Weights of a small sound classifier: 6.22M parameters, activation gelu.
Rows from block 2 of a small sound classifier, named by matrix and row number. Rows with one number belong to one neuron. Each number is 500 + 50 x the weight over its row's rms, rounded and kept within 0 to 999. All counts start at 0. Numbers have three digits each.
After each neuron's rows are labels from the 100 clips, of 14848, where the neuron reaches its highest value: "responds to" is what is common among them; "loudest" is the band of the loudest frequency at the time of the peak. Only what is clearly more common there than usual is listed. The data: read English sentences (LibriTTS-R).
# fc1: first MLP up (model.blocks.2.ff1.fc1.weight, 512x256), inputs 0-85
# fc2: first MLP down (model.blocks.2.ff1.fc2.weight, 256x512, transposed), outputs 0-85

fc1.442:462479502498520504443434424509486518519543527502508432568539524494415489517575363540511493494450429594503582588502412518543518447617553419534494442557505508560375434461459560558512662483474488502473497482507528510485468519532561486551379570423427494444485560
fc2.442:541537545446494482555478639463434474381496497401479512412567465551575550469412602579540419461496469399471460462627548479545400463435462448481487415462530453423579439521549472501588463416574490525529539521441539555546468493588500491554562434462596458445532469
responds to: voice: male
loudest: 250 to 500 Hz

fc1.274:560415525479426461460475363538454465463600480576486507483515504461473487506416478503563530550483551470559510490538475525559484538566523434597475396554568433491486490398556514458554526512519454455512394498540511567435467439550373416447484564572506482492403518
fc2.274:477565561532535491486498577460539442465434525477492594485476561412447619579545550583497503511537544517514562502395551490450475528461472536482586515554506563489428359487468568492539505480530505566453496545479556509573411578495540476541544470564575452507561519
responds to: voice: male
loudest: 500 to 1000 Hz; 250 to 500 Hz

fc1.502:584483522449433511489575527432478484532491510464584495524488601529522503497521599517604465551519477462447439453498558538413523419460503459553491492535477425494499451452463498444501551498492579496447520516426559457430542534555483471565568408477554566500511510
fc2.502:507430507486512485524403512486520536462466472586498471550554408494485537536512457512515514464503570457555544489511498499586538515488515556514499602463530489503543502509505497508483474485528505578554459582506473557512499393432561512530457416474403452483581516
responds to: voice: male
loudest: 250 to 500 Hz

fc1.136:425522611507403522477509489526553463568457505548435425390486453417444474496431573407626514502459489457496507432447531516521584533523524626523509410538516498492525488504515457469490485517535552530516547557518464510464480461468571493568454475508481453459430461
fc2.136:536481458506482551483574520531395530530571474497500491519451546503498423517566489548459523550569496501438508501546435452487542517505520509491561545571450531468499484525520463478534382437471486474518529508513490443628480532487482519537544556507468527571456575
responds to: voice: male
loudest: 250 to 500 Hz

fc1.7:500370528496479569523470465398432508525568457495516507482487566440584496505480542524491451469543506476565464522539490516552473390604493481426471508491427470437514535427477472478448429492485492525510601462558528469433548636492511501506549450484457491487478451
fc2.7:543576534491484558486501565528563453468467553482464497458588403483407527529433514465562495545540471535491534443565495487540554537442466554559582458554533467535442529539488541431571533539443530516441412497492449547483424410525485507450437567531522501538439488
responds to: voice: female
loudest: 250 to 500 Hz

fc1.95:612474496397381475411509490420453491445452480541505520517568572531391518568544402563526354556396498504475511518516460470572487498524455505487502420488563561499607406504502591487465522567548454568470460513492577526538469484445428481510574504486593408570491490
fc2.95:387478557595523540650465572519569469532433607511492415509423474528581438420433571476493526450534495607517418555419528485584510510481499535535479502512506486510494525550531446514530472354515483566520622550505517470568552494548490509508537459460442538476454461
responds to: voice: male
loudest: 500 to 1000 Hz

fc1.417:488519519537525511543578474431489481488535439520546546471566585509445524460363534468505479492575454522439507517591447589425535587515503528492571507539507477572484430597496548543500495515539516462429493527517456481424488527371471570511504475551482486416475463
fc2.417:492505500514532484525481457479511585456467560435423449453409393518605542484532521469529521471406535504493428545520597478553482445461582467505426421507501517468593493488551497530517450543506553450426587447607566569569528511521556511455478445519496563432550504
responds to: voice: male
loudest: 500 to 1000 Hz

fc1.288:484459521461455524507434571504483444534460452532459489497535492538539500454513459558456561532517512509477454481533465428579584507510549534502491541591467454505539498483481477481489505540412426458482531475633568524526559536578476524517435570547448439446520517
fc2.288:594532478558545475563470440419552514489515497443493596512419526439474423548523504527462467491509468502525548532512426558466455485524505443527497492457488537552603555511435485533527500524625518504507493544414431425469529505380501484497567460425571523572467466
responds to: voice: female
loudest: 500 to 1000 Hz

fc1.392:534427547547480519511464459503462493437442540514500461525574394594515426479510402505438602530520477571471538488490498465519523530472429521632488465419544496626555482493514583461560492559410500527538443473553547489490545472519546501580462570540475495551485578
fc2.392:441494494547575487450486423464467523518547405475484445468444516535491541472524558465525539409491553600527605516462502512482532499497511514560555529539494563425561504508492534540540563505567530489559547482433475483454521474507545461542455504467518524405428395
responds to: voice: female
loudest: 500 to 1000 Hz

fc1.306:537529490410452497479526540568503577471506457512436446514469568545491578518512518484463465509542507472445410618467496604515656467433486387400544563432533500515443565368524433466513507498496391480562474516514509445511504531477416491535477460508494408468461505
fc2.306:471507436533463526540500502512443516600450423498498384468535548438522493533605511499428526398506476554473567491527477482468517541514520536536580477447458494537409461561398538554496520519515573518528536489596441478466493539596519450507513527428575525480455520
responds to: voice: female
loudest: 500 to 1000 Hz