python train.py --arch="conformer" --model="sound classifier" --dataset="read English sentences (LibriTTS-R)" --train_examples=15625 --time_shift_ms=100 --n_mels=64 --hop_length=160 --input="log_mel" --spec_augment=true --win_length=400 --targets=["voice"] --num_classes=2 --norm="layernorm" --hidden_act="gelu" --mlp_ratio=2 --head_dim=16 --fused_qkv=true --qk_norm=false --inner_norm=false --moe="top_k" --num_experts=4 --moe_every=2 --expert_mlp_ratio=0.5 --experts_per_token=2 --shared_expert=false --subsampling=4 --layers=6 --width=256 --positions="learned" --kernel_size=9 --loss="cross_entropy" --residual_init="none" --optimizer="muon" --muon_scale="original" --learning_rate=0.015 --momentum=0.95 --nesterov=true --orthogonalizer="newton_schulz_5" --adamw_lr_other_params=0.00072 --max_grad_norm=3.0 --ema_decay=0.995 --max_steps=6100 --batch_size=384 --epochs=149.9 --lr_schedule="linear" --final_lr_fraction=0 --warmup_steps=610 --weight_decay=0.1 --adamw_weight_decay_other_params=0.01
Rows from block 2 of a small sound classifier, named by matrix and row number. Rows with one number belong to one neuron. Each number is 128 + 24 x the weight over its row's rms, rounded and kept within 0 to 255. All counts start at 0.
After each neuron's rows are labels from the 100 clips, of 14848, where the neuron reaches its highest value: "loudest band" is the band of the loudest frequency at the time of the peak. Only what is clearly more common there than usual is listed. The data: read English sentences (LibriTTS-R). In brackets: how many of the 100.
# fc1: first MLP up (model.blocks.2.ff1.fc1.weight, 512x256), inputs 0-85
# fc2: first MLP down (model.blocks.2.ff1.fc2.weight, 256x512, transposed), outputs 0-85

fc1.338 [163 118 149 132 119 107 142  97 118 119 149 161 128 136 138 112 163 110 123 137 130 142  90 119 125 122 154 135 162  68 120  98 121 110 133 147 169 110 158 130 104 134 102 146 131 129 128  91 121 154 125  94 120  91  75 124 133 134 102 107 107 115 146 132 149 128 125 105  77 101 141 109 151 126 104  92 132 122 186 158 109 110 106 155 127 102]
fc2.338 [ 88 113 111 125 105 118 108 190 135 103 111 120 134 137  95 157 114 100 104 124  99 131 122 151 123  95 113 133 121 155 145 155 164  80 120 103 159 161 113 121 150 163 134 135 135 126 137 141 125 145  95 101 124 141 127 144 118  94 100 128 164 120 151 165 124 112 139 175 123 103 168 152  95 109 137 126 174 129 120 123 123 149 119  85 137 160]
loudest band: 2000 to 4000 Hz (35); 4000 to 8000 Hz (25)

fc1.419 [102 133 134 172 109  87 130 137 180 146 138  95 116 151 133  96 110 137 107 153 138  91 113 124 163 119 125 140 170 136 130 142 168 107 141 129  94 107  85 123 158 138 101 136 128 134 157 132 112 135 109 102  99 116 114 139 102 167  92 162 119 136 122 132 119  69 145 167 107  64 123 126 134 106 122  91 136 122 102 131 135 129 170 146  72 159]
fc2.419 [142 128 120  86 127 155 131 141  73 106 122 147 120 107  97 152 154 171 159 112 156 140 165 132 111 124 124 120  92 120 117 102 147 156 125 128 167 150 156 159 127  70 158 117 122 145 110 114 170 117 155 110 144 137 124 106 139 116 124 146 140 120 128 128 132 143 110 116 134 196 131  99 143 134 141 155 130 102 156 131 134 100 133 105 143 113]
loudest band: 250 to 500 Hz (43)

fc1.510 [120 125 158 126 111 148 119 156 144 125 113 158 119 120 119 121 196 150 121 141 117 116 116 147  95 105 104 111 165 138 142 110 108 140 128  94  97 129 123 112 114 125 165 128 166 121 103 169 119 155 144 144 111 110 108 132 150 136  95 110 151 122 130 137 119 131 104 140 152 142 115 127 111  89  99 161 185 145  98 126  92 120 122  95 116 136]
fc2.510 [128 146 136 113 127  85 183 149 141 162 127 114 127 103  92 115  85  80 100  99 147 138 142  95 147 114 147 115 121 140 115 145 123 115 111 143 113 117 116 149 110 118  90 102 147 145 168  74 101 131 121 142 136 134 154  97  99 154 164 108 118 142 132 129 143 111 149 124 129 118 125 143 110 116 152 107 140 120 192 122 126 123 162 108 151 131]
loudest band: 250 to 500 Hz (39)

fc1.436 [154 131 119 137  91  94 135 113 163 111  99 177  97  99  96 139 147 123 125 144 157 125 135 127 122 138 124 138 124 127 170 117 115  87 115  95 151 142 147 137 169 152  96 104 133  96 123 162 100 147 112 140 111 157  85  92 174 114 136 107 161 152 129 107 145 115 107 111 138 124 139 144 149  93 103  82 145 142 125 176 133 117  76 153 140 138]
fc2.436 [ 79 101 150 118 136 169 151 126  81 148 160  74 145  97 156 113 120 126 124 162  98  80  82 129 157 117 108 137 141 161 110 125 145 171 117 132 125  87 100 127  98 154 126 142 110 101 124 107 131 120 112 121 171  99 141 157 104 141 125 103 116 107 167 119 127 110 143 149 138  89 125 166  89 158 121 173 157 122 145  99 110 141 144 121 106 172]
loudest band: 2000 to 4000 Hz (25)

fc1.350 [144 136 138  73 107 130 127 138 105  79 151 143 130 116 114 150 128 110 143 137 105  98 158 139  78 136 113 137 158 103 135 105  70 120 109 135 101 127 137 142 117  87 164 110 157 119 160  93 136 145 139 129 156 154 101  99 120 114 142 151 118  91 140 107 111 116 161 148 132 152 136 116 153 106 123 125 126  71 143  94 133 113 152 126 111 114]
fc2.350 [ 83 127 132 152  98 107 127  96  88 130 141 104 112 199 114 113 129 132  71 139 141 116  98 132 108 158 127 140 137  95 148 114  92 176 128  98 157 140 124 119 123 166 106 123 127 120 136 108 103 139 118  87  99 106 139 153 134 163 116 123 107 143 166 129 121 108  95 176 148 131 108 156 125  91 122  90 127 172 151 139 156 122 151 151 112 150]
loudest band: 4000 to 8000 Hz (56)

fc1.269 [113 121 119 141 106 110 126  96 121 123 111  78 194 145 135 148 152 153 165 103 153 145 137 142 109 136 155 128 139 115  96 140 171 106 116 149 108 156 118 111 128 141 124 112 112 157 163 129 148 133 108 134  91 116 129 102  98  99 138 138 141 143 147 122 142 123 162 105 140  98 123 133 157 101 111 153 131 137 124 110 118 138 174 170 111 127]
fc2.269 [ 89  95 115 146 167 115 154 144 140 113 131 149 106 102 112 116  90 138 132 142 135 114 161 127 127 125 103 146 155 102 167 116 101 153 131 138 131 108 105 105 121  98 167 123 180 114  95 106 110 100 149 111 160 178 146 138 132 160 149 133 137 136 135 112 123 131  97 172 118 135  92 174 117 142 116 112 123 148 145 165 119 110 144 116  94 127]
loudest band: 4000 to 8000 Hz (63)