config = dict(
    time_shift_ms=100,
    spec_augment=True,
    head_dim=16,
    qk_norm=False,
    moe='top_k',
    subsampling=4,
    loss='cross_entropy',
    optimizer='muon',
    lr=0.015,
    momentum=0.95,
    adamw_lr_other_params=0.00072,
    batch_size=384,
    epochs=149.9,
    lr_schedule='linear',
    adamw_weight_decay_other_params=0.01,
)
Rows from block 2 of a small sound classifier, named by matrix and row number. Rows with one number belong to one neuron. Each number is 500 + 40 x the weight over its row's rms, rounded and kept within 0 to 999. All counts start at 0. Numbers have three digits each.
After each neuron's rows are labels from the 100 clips, of 14848, where the neuron reaches its highest value: "top examples" is what is common among them. Only what is clearly more common there than usual is listed. The data: read English sentences (LibriTTS-R).
# fc1: first MLP up (model.blocks.2.ff1.fc1.weight, 512x256), inputs 86-171
# fc2: first MLP down (model.blocks.2.ff1.fc2.weight, 256x512, transposed), outputs 86-171

fc1.137:434527477448525497481556472434533507470453482542508511480520552508558513576482456566540476507488458505410499543519469441502527495542471469546522446464503524536482542403517497467511426526476456476558569518472472511447508562526446585423495532536534439485475554
fc2.137:505424452572492507548538534490502562458501533512509485467492492480447509425526506514448504584447488573570535540467411479483470475467497485513506488506502518563534504474443542486460570509543562468482501500567528513566545419517462505495487496428538502496562526
top examples: voice: male

fc1.323:483554523447472505497473547540531496613471483465517422501533555559523561530423496391482558544510549441467569532476501521605403442571464540538424512470568524537512509446463436446483505476486497479481491519460450497487484540471484524532494464528467531462526541
fc2.323:568402477562502541509458511430569525484478515497484506513517507458462497565613469609527449504482515525455504515517465483543517501486461470480430566549466442514539518474512444587565518490501572406492523532549469466469416470499575511463428550491438502514549485
top examples: voice: female

fc1.294:489525494567555480532525519473506393515433448485582507568498448511416480495552444525460452429531538466571554443520432521457468431476416496499526528445458453576477468496487463488436558482480539435521543506465497504554554506492528532520541447465522536476427583
fc2.294:497468547470430504524419482451463533465545564550436455447509554481530511534458534498481518486521502484483516526452548444517524486586558549535526455509545530474499505562475550526484450493552481575544462503515532537490439465474480503534529513528529455516540416
top examples: voice: female

fc1.2:581451465613502513529541515425488524419459504460520527452490499473570473524485476541492533546489471521546433434509507461546491462504530497538441499482551560523492473474495492520531495494546559550506494464584488492497536551435534500537510493512543516469492560
fc2.2:435526446491511470525506496488533480514415514470512487500566462503586524487489551489451450423578509489430493531459474433457458540531443480541504485548518529503541507513478559466452520489473504540428535541435582523536464481522497550497491501437525433518498546
top examples: voice: male

fc1.7:536468500451552451529516544443601539547568494518532458455479548510527535489453490490515538566442509498506506535559501533496502512541452553575514436586521444509512446498482433545410493501541402423511494439516528491514472594506503553518531530507449525493484473
fc2.7:489533475559395600460494466578436467483420510506537437546531440484447437578575513514555475485524463503519453511446473455481476513537539460523450557421489480527458487521508554444546528490492537553502476443480476522502540474489487490489454460498541444496441524
top examples: voice: female

fc1.189:506543473469416504455533462510506510497570485507479517467511454503487495475502501559592529509472475520501409526548440564516535443506493511504467436531469473475556536497507509449413532525513549477486432539505508433466512550511499484526401457539457489477591391
fc2.189:519517522503530476469477461532513576505482485485535453491529578542571487554552458494502567452528444469481561540473464486521496461583415430514550502479485495405475534482513455555523477463497457484461582497447424522504509526548465513509513495448496500564492514
top examples: voice: female

fc1.462:517524503554552447460487456533524462464453541528501487597489489596490462510498504536479427543493507484524500507526545613448488444527488556466492576482478556480532518429510513459497491504461459489538394485486536505471506514464477531503513486483476538580417489
fc2.462:535459464433489563523513497530433505492529438538561557494524463473463502415509415569524515469478435507482512477439500435594469512470503517510605450475498491494461484559431508563470507464514554525446560494477535514547517488577478461514541464518521470499518505
top examples: voice: female

fc1.124:491549467506434528494461486438532493477512434530572461520497589415472540454454468493550532578427504472492521468519500535446420502515524532516561441527493497520532562447502498458545469448521524514465566547511506474503449522448463520501457526418474467507484499
fc2.124:526472546502492509463520520546503553493574540474455472527427456488578475521522526526491583504536456566522501568528490468534528529532537485458461542466491498503452513501497524458533515507439518557464430453484454538576523563459466513473567456468467542459515551
top examples: voice: female

fc1.162:541500428478477524474493495427475584457606489547457509469505509525488422490499451507487477551568515564448545479480469555473578499533470558435546485517546527534500521495419521490489434541507504579548493502486516506477498503462550547539463521510526563481527492
fc2.162:512469538554462482524501506549495421538450510484489526638508507483547547533494514569481482528414528510544440462577486532472501467475519454639469507424508523526453519448564567472483464495562525461485520504514530506543501451494521527466494433458436409499512475
top examples: voice: male